From a checkpoint of a small self-supervised audio encoder (BEST-RQ): activation relu, soap at rate 0.0021.
Rows from block 8, named by matrix and row number. Rows with one number belong to one neuron. Each number is 128 + 32 x the weight over its row's rms, rounded and kept within 0 to 255. All counts start at 0. Numbers have three digits each. After the name is the row's rms in percent of the matrix's.
# fc1: second MLP up (model.blocks.8.mlp.fc1.weight, 960x160), inputs 54-107
# fc2: second MLP down (model.blocks.8.mlp.fc2.weight, 160x960, transposed), outputs 54-107
fc1.279 112:188138185052144144118130075115078129140122156077128102113083173141119094136153167099097106134149142094135090164153150092065087143112161088109158102143142070169134
fc2.279 108:154140182127107168135159097091158107133123118169117131189181080131122157134189095139094130101085136109168173102165098081177165135094159113131100083097206149178136
fc1.280 107:149091134076182100131147151104096167119146152110147178057095099137142103144119129173133171113132083146137128135142169167107140125125127155104079157128152116142139
fc2.280 104:104180106086116173095096092108145154145105158116123057144124168054137114110131140110166098164165182123109128107094106130141114141157154142165189095099122118147091
fc1.281 103:147090162110114063157082132144160162115139140135175122165157187091178164138150094094130068136105139086165164133175140182116050143132094131118105123137131197141135
fc2.281 102:126122148216146137154097137134043159159132176154137152109129147171134089145146108177118114144072150145176072176090144118083121129138154083144123131122084069101158
fc1.282 116:091185206087185087158125102180160135086132169108128191107115152101148078076125126105112169207136084114132107115083124131097112203136108113122185125156142113142140
fc2.282 103:165129123155082179141124188117121121165098102165137142099167121115106229219187133129118100096112174127164159121135142105163149108163127190121148069101155156149067
fc1.283 081:142038070124166106119139131173151162130084123145173118143172120111103126078123196096109128188120120155104144144176148122131196141128064080136146083119061076106134
fc2.283 077:161158140139088130109153131105167146179116127098085105122093177188129116162192127157118170071143178167150097117120120104112140140119082133107123099115145111162079
fc1.284 103:110136147159135079153141091071191155115128114123086102072173080119109138090140045143158153152129136144149178159104152136142181131131137057049170166093089155169092
fc2.284 104:125101117102103150094115137121189097071072148128158125099116098149118155183139117127094104123175132149178082092138125175103158140064090184141097171099094223152093
fc1.285 095:099133133117080156091132091205075142098167080091125115121126131146148093137062112113097176137124175112160086161106120172092141058174138187092140088090115097164146
fc2.285 096:102111090132119158078086123066162167109148154129104145103066079128107122100142097082123077149094075056155133105188176148156129139122124099154160152109208148142104
fc1.286 082:147167141086122047144047111158110136146100128143134144115183136122148173130156167159117159158087175143089108131111134196144153135124114130102074126099138138171125
fc2.286 090:146113181195147098102167103090155133122125093109116129144148124078080152149085118089116139087127159128166162092091169147137172126039104097116119104104167126176152
fc1.287 085:112111149161053117155141141132149073073199123158124130123179054157122096147195038103149112101164139105107122124101134120163152132140098157077136077098165095171164
fc2.287 092:157137162090190127141108094142085123136075129115127137091015131143144105131227095130169064105086166109141109112194088145119164138087149111125105206171130098064140
fc1.288 115:149148086110166143161132175152080135105125211095130178125157126169124072142167088166137147174132099142184146183084038161130117122173128137073159161180178107095163
fc2.288 111:092130143128137182140124092085200113096129079161099148129106118168147142084122160113143126139150144110099156109114080136135126151125119096151125119145074080122126
fc1.289 111:141109129171151027141104139135184116178102080087109126149093146081139136170182142122166152063158120110172113069123140124112157141120080153109119081120134159184163
fc2.289 119:116111159139094137088068045124196144186105084178141138158109135099124114036074097091132093137145155101113161121129123122136192085089138097073146108126160095095109
fc1.290 075:087086159079179106153101088089113095097098122142108109142159166105127126197160168131094103162157123114106103086169185086142131092106118169129192135150074075167130
fc2.290 085:131120104119119161104118110162168077086138195094212135133131103140110154134137091079127086126125174160131163101119164081050158121162114076155123106091124140097116
fc1.291 086:115144195136130136114186169076082193077136139176136128136094155172113139096158149108093129158125108101102122123105120116079119099062110128144135119111102126115066
fc2.291 088:101111123126157100162151155154091136110147077091117070141183141134125151113113097190116132154159081095154162123172135094139214135132099157111151159098128096076167
fc1.292 084:083106140073148135179106141080031111179092134067152179074091096098126127119110110131157134076082090086140073116137131165095047096100159107107094130125127129152110
fc2.292 096:094135244167194132093129151172109113120119113110138098154148094139124195147099047095160110100066167121164124107134110149104131096129178097154125118130151118135137
fc1.293 083:177149114118119117139126123109143080151096170184157153161143105068120158091161122146216126101205146104112080146089108167109137121129141105097103136094094178137182
fc2.293 093:140158109149099144140064143144141131071131138145106105144130097203141158112099120136212129155080116152126182197112189137128143101140090109174103153138150071140130
fc1.294 112:187147148124156108127157140165084137064132129112113165117188109128144136128104186068126180119118102124083149155132107150110129137121131086111155084054116126146087
fc2.294 114:115125155160199166128130130121155217126127112141105125198090108108141135126111104127103092056134185161048158123103172160163110133128147125180135130133144158162214
fc1.295 149:123161114177126098130102035165117115127108121127201106091114124187122098152163142205156153091106123072145096125133050086152099168146080123121165124151101064161150
fc2.295 143:145154175110122083153177208146105091108111162148134118122121167127141164099086174127128086177126110179095116135075079155130111118129105158170172129163126148142155
fc1.296 096:134109109106135111109141168077137141115097123185112132149075099112150093149106088137115115102154144055143115166109065148128134109161179154149150141141080117126207
fc2.296 110:131172077152162163104124105156111090104112110096107121113094148133174113127139091104153124104184110117151119087068111145147151119091155156161204120116131068155163
fc1.297 077:057161071142102086060092143108110045137094137181151091148153146167161158166148142081166113144132136148132097100117113159113151097078122140119142163147097164141097
fc2.297 088:082107154137168141173156131138065140126099150135159166121172126097128124098135137112076182164093108099104128081152074173148123167032185106162109100090155164151145
fc1.298 112:133129107104088132132118145109137112149088193133120167140146146144110165132100108134166146110126114159145101087132116112116147143104138096089091105114069161131187
fc2.298 107:164167100139104180158120154094100171165158099119149128078134127111142105112130121163135149140046160123106162105108135132153138131164092099205178131137166111136136
fc1.299 073:155174127096098147064129116108188070083148128110143088132147165190109091129106090068137157080088139124142137167102141173131194092073145142153124129118097129111093
fc2.299 085:174021165113141128124129144069145143156107155118067144118107136054148056124102084148111141149117162145071153125096078115152101162128136124133124127122162127182111
fc1.300 108:105121163111112102176172112113124163163137157116143159171111194167109107159109125145080119127116090116152111116097196102146095138183180168148112142087115142152121
fc2.300 101:169153172191121121055073136155156118135137149098153100134131126144177150109192103170120113138126211075125125155162126068139143115115109180150155175110073128096125
fc1.301 104:109146073157130076152151120073119164136118128116171105124186136173127127129150113119120118123087137164130133126147103113063111144122084096133146066072167136140169
fc2.301 099:130128170112156138179102105092166102145118141129129108077090133117094098120129094125182091121104084111213130135053117123159162125113131150137121115184144169136087
fc1.302 102:139152159151180171128137135163137110151065127138163079200156128155079139150149168113117159127124096105160150093098143147085153178139065142137162143100074095095151
fc2.302 100:158183121139162152165069161166148106148169153117083113140107104148149161135113157102148173097077155085098118105134159093122147110115146139123083100131086133159110
fc1.303 074:142164133142073104188109062110076094103076163178117164162089143164118134146125160140091132111131129098079144127149156092108157118080119157103110125109119098110109
fc2.303 086:096196070143136132098104103118144145193129159127141097110167139126158088125092139165205092110085134104099096102097191175129101163127081109090137179175100062099138
fc1.304 086:070166112108108056155098118128080120150063111127153102118124143132072177148082140122136131137079129118075179130066165171108139101109126128155094131200150148113111
fc2.304 089:157088094117121142107110086091075100130075095117210143109092234146095146103143081149141147167091138127156118145177089158154120101092062115105123074165114162175113
fc1.305 098:144174151086150156122135114105142097148099122141093168197146133084180086141119150140110183139080147117154096119140145135102206156158121160138136179123152124159120
fc2.305 101:081063150148139114135146182047122120106131135149148104102183099144117106127173124137157138146119094156190146154086183079192127081130086153148144048129118163154099
fc1.306 102:127081126109120173086090074128131136112114089089094096126148102138083187114135112162097096103096102090146092156159101078139107159133120118079133175133089149150126
fc2.306 108:123084196104114136080117108135063083115110114141141106092149092147131157138075121109178133138108062086123128109042140117151111126114118114153121097077118193176150
fc1.307 075:117100124136139087088097129131135110120166089120197191119097087106113127095166149090136126089083127092160136162109148130138125077113137082163233120135123145187101
fc2.307 078:122139129112053124121110141178064114140132121154043073060097072156098143122140130132183115158154157121118114094162121090126133127122125042113130150166108111191082
fc1.308 115:137174145149152128125113173117190151118069151150090152137100117127181146103172112133141156140115091104152109158095127192127110102129198110127138158124099105127135
fc2.308 102:146118111124163087123151155137163168132190120139139121137103149105118100159122145146163143113094157204127104123179069139114154131113125078083126127153067166163160
fc1.309 107:101193120137169151104089060132111098106125126116150178100111153126125118182121153117188215122195126122196145123080136123095072127091134147138180098151111149087201
fc2.309 103:167046130142171088135099122126132089075103115083172139144174161180126157072159124149182073109108084146135168155133101179126076124129149142089111153131215086112111
fc1.310 110:092184143111162150205144123138106087163183166142162127197150076132166089164099120090107120103150129081139175108061107080139133148145108157141099032063112116134096
fc2.310 098:172118169154100113089097146156120122102085145153164100091174077172167096137142120197061139147185121126125083181182136109148063216113158104133101125132135068194162
fc1.311 125:113112163125133136183195085118155117178146155145120102155140136128167060100130149133080155141089157103180148189150083086115129143074128121133106113138089143117143
fc2.311 122:095172107107058132145099175124095157177144147161106169129111153127098115144159153098150100109156177122078095064155162073117127094085109179136097113117127192125160
fc1.312 099:140119171166101094150120122123130185117123122091110090153120066134142126124105114085088166085144097160122164174171086174107194172065092099142136164081131152063088
fc2.312 099:092131177164141174149136136183126144063041155132072165115141108156070157120108151126089129096087141117104153112080092138110144130172112140174170172162116161138207
fc1.313 104:102159100127163121057196185101155105164117134164065063091114147092130125196194123156165146149112162113173165148128165158163182131125111161162106099127121128120145
fc2.313 107:157124159074135115132144097154133128143154191117148107142155150116160110116170154097132108138167109102107157144176099137158182082108150070102142176153107066194115
fc1.314 098:129097135104106103113114150098102123135137209101131151140106165150081101118136094173133108146193128140096188157138180136159134071130125185130128132125118146120156
fc2.314 102:139140145087155081147054151156094124152125168093092090113112101102112120195154115088173125104096115149128085158108150140096131144102069145119123057094222154091119
fc1.315 122:110118119119157128083163129063129200120124185121114117137135126108119148099169131125192117076126125076176117106225086112122165124101102200144160170106119136124112
fc2.315 111:122061095111192140088091150120139148080129138128200124152155137185146118177151146123145151175125176178153116104150103126180155152192105107140076078127157158127155
fc1.316 097:127138127124112199118102120112148186152122102115135097169179126127095145085138187096109160134148123178177170132092142085117119131063101150160203163100125110107142
fc2.316 096:109129129045141073149153094071093145113147132120118128114044136132126170135084171136176124160134135152068204163082106177142189111131102137123118156140146112209147
fc1.317 092:087215117102124107115149123127159113117099156106085104144116082141122128122118160103101129206195115095123171110121082165136135105116110115122102092160163104133122
fc2.317 094:122142111153093101164121134156075156131097133122157201071089133175135130188168129113095108054102128191163086123149135106158175099129114178085176156093126123189144
fc1.318 106:116174166021086089085160129137177164097105125093112130135144168128100162178130102113099118140144082164124129115149158141098161111117143091110136124121159117109133
fc2.318 100:127175082156138138123121099121072137080124138136192109134165120158135130103136108117135098149132105142115113090113182063135106104159183135115087071153127139150156
fc1.319 082:198150074070105091166175136192175079134129027053098149130163116190105060100111094115129177136134108137168081151110118121121151122095136136087127135169158147121147
fc2.319 085:105108172096149136171124132124185191146078189093117150134156125150161108118076105091104157155171115151139152113090147155221110162193152099149088105140124135151161
fc1.320 118:088114101109126057102111139142155185115117112122181157130140096150086143119096144089164141144166115104124128106038133102094062149146119186092128124085129116150108
fc2.320 110:121119126098104093088152073040104165171148126135132171105158164146165095102080184115118153158109087083059119098151107164200123147146072087092099141089126178172130
fc1.321 113:084106118136126152103168158159099132127137115103092110113079169138138154178091127108073084135149092146117122143120064126116201136129138133089141121107104162111126
fc2.321 109:130108183160090132090064127181090124073092130167091154141105144107102159122113132134105158119091159174078112108151103135125061171144147176116085096164155154132136
fc1.322 093:148139111113108123153136137109116108062091103085063153160096064112141109155090150145130137112112108132106140094103078099161148163154092153066129123110049225108123
fc2.322 103:104100109169125140182130161178080100123100155118115140106168115126122126135109137144061169152118153128140090114128071154135162148093107163130184114175111199174106
fc1.323 075:091157162138106150092114190130139089146104155166112120161189123081088136176207146083110120133137150098104101155124143080112173150125141129059150129143142094110164
fc2.323 083:102132100129168190120072137167154156126119126136147120150138116147151091152064162166078164137219152141108148120108096094147179108137114095183174137085069116107149
fc1.324 094:168119107099155134144120199128125103102105128159118177155079158129100107176145109123111145107100115145133125105114133081131171073105131052162154135079185147095125
fc2.324 097:125136153172163170115154151189112184096106138139078104134126116177124140113111109087139129159070121185169111094147134168126146190177147171135098140071096130103162
fc1.325 074:140178154095120121059157098112104131152110099141109122122125189134092123138188088113154188174111172155078184097097124098148205118073199147143122139126104078142114
fc2.325 086:143105120148128128079105125150099164139089136060119066149087115126138141097098126088118115091153101136155109185163175135129030166108117146105128172083085096133147
fc1.326 090:158152118138119074106159120161120154188128113125049162107131145154074124107153124090145153148138130173133130148127102115099088083122154121154088109096102085161032
fc2.326 096:071136147134093170189177097106176087132132103117153147117097113139112151177127131085194133140130148112057180156098142086099161145128130092164111130122177166193130
fc1.327 083:101142136130089113124106115181116127108116104130121109143170095129181160194046135063154091138141154045094173124024169171103133145124150136102110134111187165130125
fc2.327 081:138082216112139125147145092147188043169095116104137117145145096125100149112158092153128105104120079085168099094207084178159111125090134077013139141120138101071168
fc1.328 126:145079095169113167075106136116112156098137097095168101124114133079100167092164100082117144142132077195142117095134102142118161136099126133125168110152112101066175
fc2.328 103:123143111149094083141139111137110149128138144129137128111114088132154102135101118130180133091097180116139123177114142105123136140150170049123121126116167157093125
fc1.329 094:122107108141167108127100132119089193107180095141135133137091162146133166121131117166123159090183154115131171151099174207131179147096070106119115112110133122165102
fc2.329 097:156116146111162155076080157151114099154150151113137112117196198075099143159136149089124115148110128097114107105151089134121130144163084062110152154161121141153163
fc1.330 117:155096194133136096150168103148120152156094149104114119160120208178177117117090161167123155130115139108136128168107123135104174091081117147079134077128091166183165
fc2.330 109:128170108202131127088165108153134146188111169158155124097184129089133163091095078144125181171138121131133080124097116102081190151140078087166098083079150154091105
fc1.331 100:113091131128151168127088114215131113114127071059072130146099160087129194195109124103126098085094103123143100157122175101135152116162123160096145122135150105156218
fc2.331 093:108120113184123115141150129092119120135170147142103140105118112136106143097066169206124085128182154123083194171133126058154131157132138152175120130126062153100184
fc1.332 110:177130096097139158115102092099172105168137120109120104107138149111126118094140110130164140131103089124165132140110119128130188106141131179096131126188162123157136
fc2.332 103:109148120163077121154131164124131080155131132122169158093163063077154071152138158182152096177165098154148089089068112147126155114171067125132126161118105089105151
fc1.333 083:195129083111118139167059158136136094160136111187135135207104086165098101169150119101107123099093113156150147099079123087136130094170133128134110127099183096151121
fc2.333 097:105114133154096164132188107189163133152159087181178154145096142164151087115120123143122078132166166187137137102108084162074136109146090161112055132075130115187136
fc1.334 116:113145076120068139101087086171087172122110129164113187165165099119093102150160113169117107139146104114153074146110102091078155138144128110124135140076083112147117
fc2.334 103:128172194147145124151151131130130080135101139156151145111121169168147103175151139084172114132169181116141173093162094179162145127121173098134120093165126130094171
fc1.335 093:231145126100126155064087071098142105159087133141175127127160138099120098123138087120166156118167136128163139153155098059160181120162135140118146144142044161190145
fc2.335 093:103078086141105088165092162102101127150146101114074113107095149185172143191133134158095109114146153084148133151057094152103095178131151127032122088178140071027107
fc1.336 071:135123151168150107131107153168153150148099146132128071108088160113112144168185103122114108127069114160114107149089145116128132085101096216133121190136173109124083
fc2.336 090:181118116122157117132137146080161132104154082135133127111101146151117151090112138134122074111143107101102142129176167089102180078112093170134145105145175119142086
fc1.337 087:101140149097185160116116123099147088101143122109115125101158151173081149155108148133101062130114129091130177135093139122129161134144108129127050154136171091186095
fc2.337 102:191155146117184172117129126151097140127093152122080128107144100117131104165127140168178103100113142092161168182132096132108124082187107180108178153140157130054132
fc1.338 116:122186106071138144146064189119176119147136139159141133145133079155148094090112133090128080109091145162130139152111103164150204137150185217171133094158093147148144
fc2.338 104:073065080108130128088125082107148165149159120079165105121147147121101143151107050144133186163137095096153101160117072060139140144151099073100113163112109088130121
fc1.339 091:135126127070133163099158150186198150120096091172118099109152115108109074136093148137172148130106136110116151107145115085131107127085088158020174177040089122117134
fc2.339 101:114144056106182097081108106115132134166150118155132146119087124141130152175126135132166102122140116142177164088135183133105092143175098122136067166155148093119133
fc1.340 094:160108162000116098140081118102140118107127166139132147144155191115140155131173162119090089150174082174086088114165150117115125159066131142116137137128096137142169
fc2.340 102:110103094123102110106115133102085174145124140121133100162126102156107063161154172116128148162113114150160148103152094026113174085145165081111125083126136068088124
fc1.341 075:146130131068169111129127177162186076111131156191062052152124121108136133160096113156172121177120121138109105146119172216140141090099101156129115125095108126221109
fc2.341 086:150167089133136122140123109108111161135164159106017175195095128125082111186147159143109171155106126121096155131111118137146133126084095098103106155120096204108129
fc1.342 106:110125027156111102080133187113124142076104091057095196163139112181156146139150147124107065080163114086094174130123162193147129124173135139132147116080089181157109
fc2.342 107:114135139142105172096120107118128090147116166164144067133130140075130069093135073143155140153135126168169068130121152071120103159074142186100121108100080112152116
fc1.343 109:171137165169167118065103188159206221123121137143119136133082131108134110111150112189177103134120152162178125179095139107131131124153100167097148097075081184130096
fc2.343 127:181156139150081156121117120131094108085117123124151155083157108130130096126125139129120134173134089197106138133116185188116114092083163148169160188174159090109110
fc1.344 110:172172103117137146094122083184151112098131101135208139145161129158166113182141129154155151148074183113151143199153147067136184140141116124094106088156099117128179
fc2.344 103:161123157153143117082178126101133144143142150156087085138061186179159143130126158097103090156125100140148186102127110137155170132139152114111171138211097103147163
fc1.345 113:074152148111159087147119135086147179129183146155101149144084105144137169122116129057183108111156140184155146118067115096136129141110152145155135058138100103169187
fc2.345 112:103127174149125107137086069090133099057126120099180102088163093082138157119127113163103113144129154098177127088097162119157127164116051081105146128121092140043115
fc1.346 111:133176109076131150133120109166106094119161101098099125156088180149138140140158141074089147067128082157138093154156150081114113139128107119140162089052106124162087
fc2.346 105:120147111116179093106119154108149108130158086082116144129106132149121174121100073104134140178123100158092131100101110165160155090128153149107113150185116137067117
fc1.347 102:115117147097122112153132158093115120130141152169135188100100149092182148163130156101108177149085110141174146151078089209115132120111120152134070151146150103031122
fc2.347 101:203122103089113135136146113098153159101137163117122082103104086152202125100117106117093184146112136125087092137106072133142110125089172100073141125138089143137134
fc1.348 098:088148120123079090093161086128120136147082144127165132126118117143193114153142141072105144196093128163137110149042112104134034117145137150076171119168160153078146
fc2.348 110:115127134191099135101149199074118105119133151149131096126095123115104147091076117135092149166182157088143113122110191135104092155122128118096141169172123134123110
fc1.349 120:135085125109153079142155111118152095093108144115162056110093107140240171161211154140088104114128120162136180117140151118145134104178176149148206153149064131069163
fc2.349 111:112184151152151116118217120111146192150070149119165138180143172100133154079083144133152086116123115155109063133116104189149112121138170085116122095152071124075153
fc1.350 085:143094084145122086160131145105146087094080078097113138149112163151181172151160135112053104155114116118168151122114145086130092086138140164161156164147101137159139
fc2.350 087:122135163125076141116118178144104123121157111147142171111159132163178098102119114126139140134156034113161129122111057164141125123127154119129080134073111075114152
fc1.351 107:081203151164175108160136152092076133138168137191148145143174093149113110092102160161102134146143168113095096168174126145075171106128108093129132100153100136142192
fc2.351 097:112095152056093166168114149134124134173147129095134142094143134104197166167156121140150151154113154155122173090096100154172103098083104158132128164129154173134086
fc1.352 121:122175136163132103171084142106140122101113154122156133124129120099156106096133141173161105102090170159112134108077124141080190167106125243103144129092147073125086
fc2.352 120:127086087140109153071172079115117110124144091152178134129116153070167131108177098112084116116156157101160112182141015102139204049099141079093123113068136164157172
fc1.353 105:059070100133049129161195073099178175113092150125103115146100101201136118151148144126152121160136171118109126075088167167150072187114074097098128166122123125131179
fc2.353 099:127150114131156106076115144150119141149131122118107083141145086113113124149144114113086167183122086123133150149143163150131085073158132112127082118154123070101125
fc1.354 120:121120124079085113140090148166134135108138124077099157090153100109127135188088113109149199160106127135108071149147150137114116173143124100156196117145072098103090
fc2.354 101:128099138156159185128151151139173085141167119182139148140083095139154148120170084129173050105170106099111174116146085078113171055122097094101104106120143107161193
fc1.355 094:131124103139122072084148122116175114145158147157150167092139127127117144126119082110148115102082141184157124107133203093140135138100175099124136124099132053207129
fc2.355 105:158126105151116076121166111123086085108122140130136187132185152123119209135166135181177164133145112188151140177152156130128170105136153126160125060113139116096108
fc1.356 091:113092112174110134080103137123124113126126143099116101129103143113152134175095151134138097098129135143159161159134152125158175126087126162042155062184107179070136
fc2.356 089:132153196129122155144139086102140150139110122071129110117130105141164145149136194089108109098084097098145141167153176172092125103124150141107137094180126114125165
fc1.357 099:142127117085107100164191142185116152080156095128126125133055100119208163108160156119087139099116116167075153130132152102145138117062175183109088137161124158156119
fc2.357 095:142121133134132122124149113171095093112112132128120153183153183112122177141096090143136123121127159109178105148116102133119133105112108119122193192152131136088171
fc1.358 113:150144067133181110199097157169146099165150118116113151117214165121167106187121140051089133137148141134119161183132175074107098086121155153104142077135133114037075
fc2.358 103:138117145134087154096149125125168073111041125101088084143090136111124144100116087133144144091148107093104156115120073165090153069126049138166112171146144134138152
fc1.359 092:123169115090160121169099146105158099166113189130121143177146177145135152106145101139086081133094144065082095099153159092143161137196109130133165155110126118159172
fc2.359 096:119127128130068128100102114141085103092144197124160103094156100121158143117128162129137198082147137110141181128089158143129150132152155128143107143123065119121128
fc1.360 103:142089133083090165128116136159176138165129106175111115136169122150136147135171109108165132212121108155115211125209119165148160124113154105154105150187105148183161
fc2.360 094:101073118167117118046108113108092147088128166159085147098071158085141111169129140096103133132125072139126122125062137096137126166129105100138173086133143091153098
fc1.361 110:162174132091131127140129081114156110138141133121142140092174135125103142151082169070109082105114139162147046197135102142145137139090069135167178098215124156117161
fc2.361 109:151143138101075123140111116129111114099073187141133073128097156081128093071139091128109174195196139103086147130090142125170096165184144081142039176100124127172074
fc1.362 108:127100130148106106128185114168104118144102114149206173165164095154136084129147099141145068167120089045149133102072141100123143099153087083114152123103139133152194
fc2.362 105:136107084205108158159135058132127156075108144175156162151146113128197091131100159100114114124145149134120130168119135093122101153103140088165092103191177109110144
fc1.363 127:142111103084072125156155135122097186131171120091121148099154146147097128132211135136096184157126106121085114138128155077119138121139158172165141146103092142145060
fc2.363 110:124117164109157096119138081085145145153133134095070163168133125124154087155148149075116112132101166148165118156167184187103158157140084096164140150140112141173184
fc1.364 080:122140066117120121096145167172111154178161102146173112152158162121083117102138124106131182101188098152118093128109115149111103136053114122106117053165083154097114
fc2.364 077:160166108141097152110096144098121085131146117191131137153071143135130153170133133218134181113094149138135109130137124130154086128059138101111107134087114129172192
fc1.365 100:122128054117198141088198091125091138110102205099098074129145182136072075053137150108159080089068171125122167096091198140165107152099092083118131182130094147133087
fc2.365 100:103105084143108167114070167110121150133140114145129098154107146127144121089129087120098145145148167200097197165153080146166107116152152100054158127132172116086115
fc1.366 101:051128072135109089086101133110133156150174089118147137130110102090123172120140140155083154124124118146151110145143139174104131142129174198078117195110076161090116
fc2.366 096:136123173102172116087174113167167155137048151164156072138154123175084106132180105129127086149140158130157172102102181101156158118113164151126114147108120148202134
fc1.367 099:152134141047076130159181132081151071167137105133184127135111114095175129124146083041122163156092114140111141110205121143098155134130196139181154075113123133115072
fc2.367 098:068105136192153109102138201208082160150088102139117087121171117143177109129163144167083123133133153071108120182146196150113180103083120161101118152153134145164142
fc1.368 106:164071139097066126083195125168155108135184203165146159120129183194162111134139115168112128073187073125175150142124123122102123108185138072121186154116120086146188
fc2.368 107:133151188104178135086124104119161136116084106145101101153082123139121101114069123098130147112130142134136138158101149096161036092115131109166141112185172136106078
fc1.369 110:101164136154095164094134136168151130039187132128155122128138139145130123172117165149152161134099127098093165090092114142103162132097133089152113138155127083124135
fc2.369 092:112103097111096097190125084105152148157064112118168155110099120154126126156167088084166127091136121103139096171119156183137144157130091151141133103122181104105117
fc1.370 096:186157135126118147142148107141077161143128127164187126087113096124110111168105046077105107124077142127153104108120139117121209107103127090119145120089125080120121
fc2.370 100:102150104099084117133093102138098144133106112161147172142164199093160153121155154115095061128182120080214164154089167115158128075175112160119186164136113163164079
fc1.371 110:143115162117197088129141070175160091108168129125069133131146116095140127103085123094115117068175096132163173169121132166142172106145082104077165148091166118124110
fc2.371 108:103096108156069137200154183122154097115153116138087097177164144087145130093143142062138112081099190064126121115100075180119107215183122120137143142058122150141146
fc1.372 084:094078079110102124095143129116138149152108087124141130123128117168121140143073108109149167156070101168085141135086171103112114112099124172148087104079121177131091
fc2.372 099:103124150109115072148089119151148089069163189166167113145100172132069135080066149170150119064111192101085097064127111119081117103153094167134101136147150103057124
fc1.373 114:085155161132051112082146056097108094123119114165190124178075111177126134139053114114143164122088172067129075129157096099181153117092120100100134089085141112139121
fc2.373 105:140113148166148148147153143167150055129156166094189092113171132157143111133146086217132160170134083124117173119098147160111142107112144142139120144172124159117106
fc1.374 086:150184067086150117168153131137093106109068111135148048080155166154105148169130170107117096120085039119131163099108127066159138060092157138135114121150142152195073
fc2.374 087:098093131100179144135132174137122186140144094132121137156192157057169176155126123119116163122082137138195138072225127141149201075119137133099145164073142103114182
fc1.375 098:133091140114140132109145131102118159140126086150215096094141155148101128128067110156130154105221111146099122139118161162138123077103122160150078161135104122176201
fc2.375 092:150157122125153102143074142136124131130143110143076146144182101224100127090164145150158053092118128138112151131089147147108063074134118139134161148115113110071137
fc1.376 114:081177140129146129173172042098082176113096118062149067118177117168133153107095090082109086139155155145182116146169162150153138175138091137142115113132149160137125
fc2.376 106:150099102185154132111089171184183123099134135160138133120113142126030109140135104186141200097200091128122175128048100086144121103127115151083143087121063166144111
fc1.377 082:118102153146179140084132159141142091107055131066098115139123119124147074128087144141102075167126132139105114085108123151163108126098079178158135144120097147177107
fc2.377 094:122103143126129113134102094103178124084087162136198068118100145133169127146141150077095192178139137123156112099134114131135131123104128162151133168123182096123167
fc1.378 090:093125088155123042152104106175110121156170104138143125129110178107152195081123138126133149135103116151136107176155136197137134156113088084115207184128087164108149
fc2.378 092:104185089105107180145149146142121160130185131074156102101143102154111149173130106099157103121154160122144113122169141087155229154107170139177141137148127154173140
fc1.379 117:060106118148200131163135124112136111156142094184124147159136121171067178116152080116070186162121132137155087074103094121112128143144160102132140169140129128144110
fc2.379 116:142189118177082117127035120081124057115162122080138130137157102127175130103148128124081136185133099126158148123136134102134124105081101159115125114090127130114135
fc1.380 081:096074075078096100132199076125150108129179153128129129164157140149133188152129122161129105131088149191077065132159121117150131144137128164163122165103057104112094
fc2.380 084:123084117110126146081123122126094097089079169105163129167123199135139106091144138064082128093129158159096141097124124133159166103119198139117084071219157106127146
fc1.381 118:136150117157097141163155127117178107131061127141093166195130174134101090139185169185145115103150136132179105122136108130083155115090145124126120106145117125154120
fc2.381 111:116177178080108134116092111150159134165193167132156093149207110170139136120080099113124149143090105152057147084155126138169091128163132148130102137083116127101148
fc1.382 109:122164142079121094098149107118122157171106125134117098126160110129111110132158152121086127127146148104086126148071168101054161142150176118126092085146111165104100
fc2.382 100:072088061142131184104129169120053166098160080082100179130085164109066115166105144155108138148145111123173113050134167115190118063158138071116188158080126126114159
fc1.383 103:100104112154179141113085097229146141128121198105138083153152100156150138155121124122122135098122138106085112135106125155127098138145084139167114146048142088129079
fc2.383 103:169119105107095149111112177122180151094143093162071113180123150099101152164080111200153130156117127152145153182131086115150181123109123170128082161161149132098134
fc1.384 099:108128134136131097116103142076146120133155071108083117125138090112181140177181125161117086110075133145122154161159134130113138155163097141111092145141122111102189
fc2.384 101:164139176157067159141107092114081037147127083146144137063115071183075129110135083139166126142134166137142157124204108127121146139102138149133162178176141163131122
fc1.385 080:080158085192155102080063143170110098150138128133134125119105160136123090127116127091091075139123136099164145106130098113148133167087151130113075114096070140125161
fc2.385 080:137084135046068133092175118139175155098097130143081144096121109115168160059127102077081098192099102131113132116126124118121209117127089128096154189111136073143090
fc1.386 104:138138139117179109121132165067150137114106138066079128133118087119085181110176140136116145152157129151097132159096128103135101071109125167123152138115081120145132
fc2.386 096:137134172131130143103157045116105182141062097173186124146108179157151131113147140105109145120134152124132086131141102091187190159134129133123104076128158129098087
fc1.387 127:123129140117133099168095184139135139143139176148114095096140135080140109127121132137170150103140140112202156128097097134106149067118147112111103060101093158140125
fc2.387 118:118165154142169197102117172053127146135142088146151053153128080156165186115131118142114079117153154099136087158201177137116099151124043152102124118134103112122095
fc1.388 119:062123105103151187082207139100147119085121092114159178073173127124116192169158121132070109121074186128144109100091139158082095064089132115092184169120118154102139
fc2.388 115:160160192110149135147108183121128123170150117109103172168096130082108138124141107117133143143171148116174090166113142110162145057097083118087164107108114189132094
fc1.389 091:141113176102128128134056043166180130159109141140169145097123123124076121138195072138128101108144155110133132151178100104160165123104126126137135139129107110116162
fc2.389 100:083146050181113142129161140130097135097133077175076178145143123131102120122130123157078075184148114140129136119112139138117108149143143102130173092183144166117080
fc1.390 117:110152199143117153123070132082169120162108110104097141139163143102122124181144164096140154144093107133128115137128140115113163153150106173137103074062088144122162
fc2.390 121:079114081111093120149109129057166116143129104198105116187074134109138121143058088145174163100154125120108149116168118124106072171117107049110125150139130097093147
fc1.391 099:119050133101076123124095136114115144118158151113175081095134141166185158165094139142136107121127080135115113134088108214116076135117098174111096115121115125161131
fc2.391 107:121106109105065137146108099127114153118124101124112116133086104139105120116168083144104177084120068093210110156140129095153103111141146105067132147133053137096135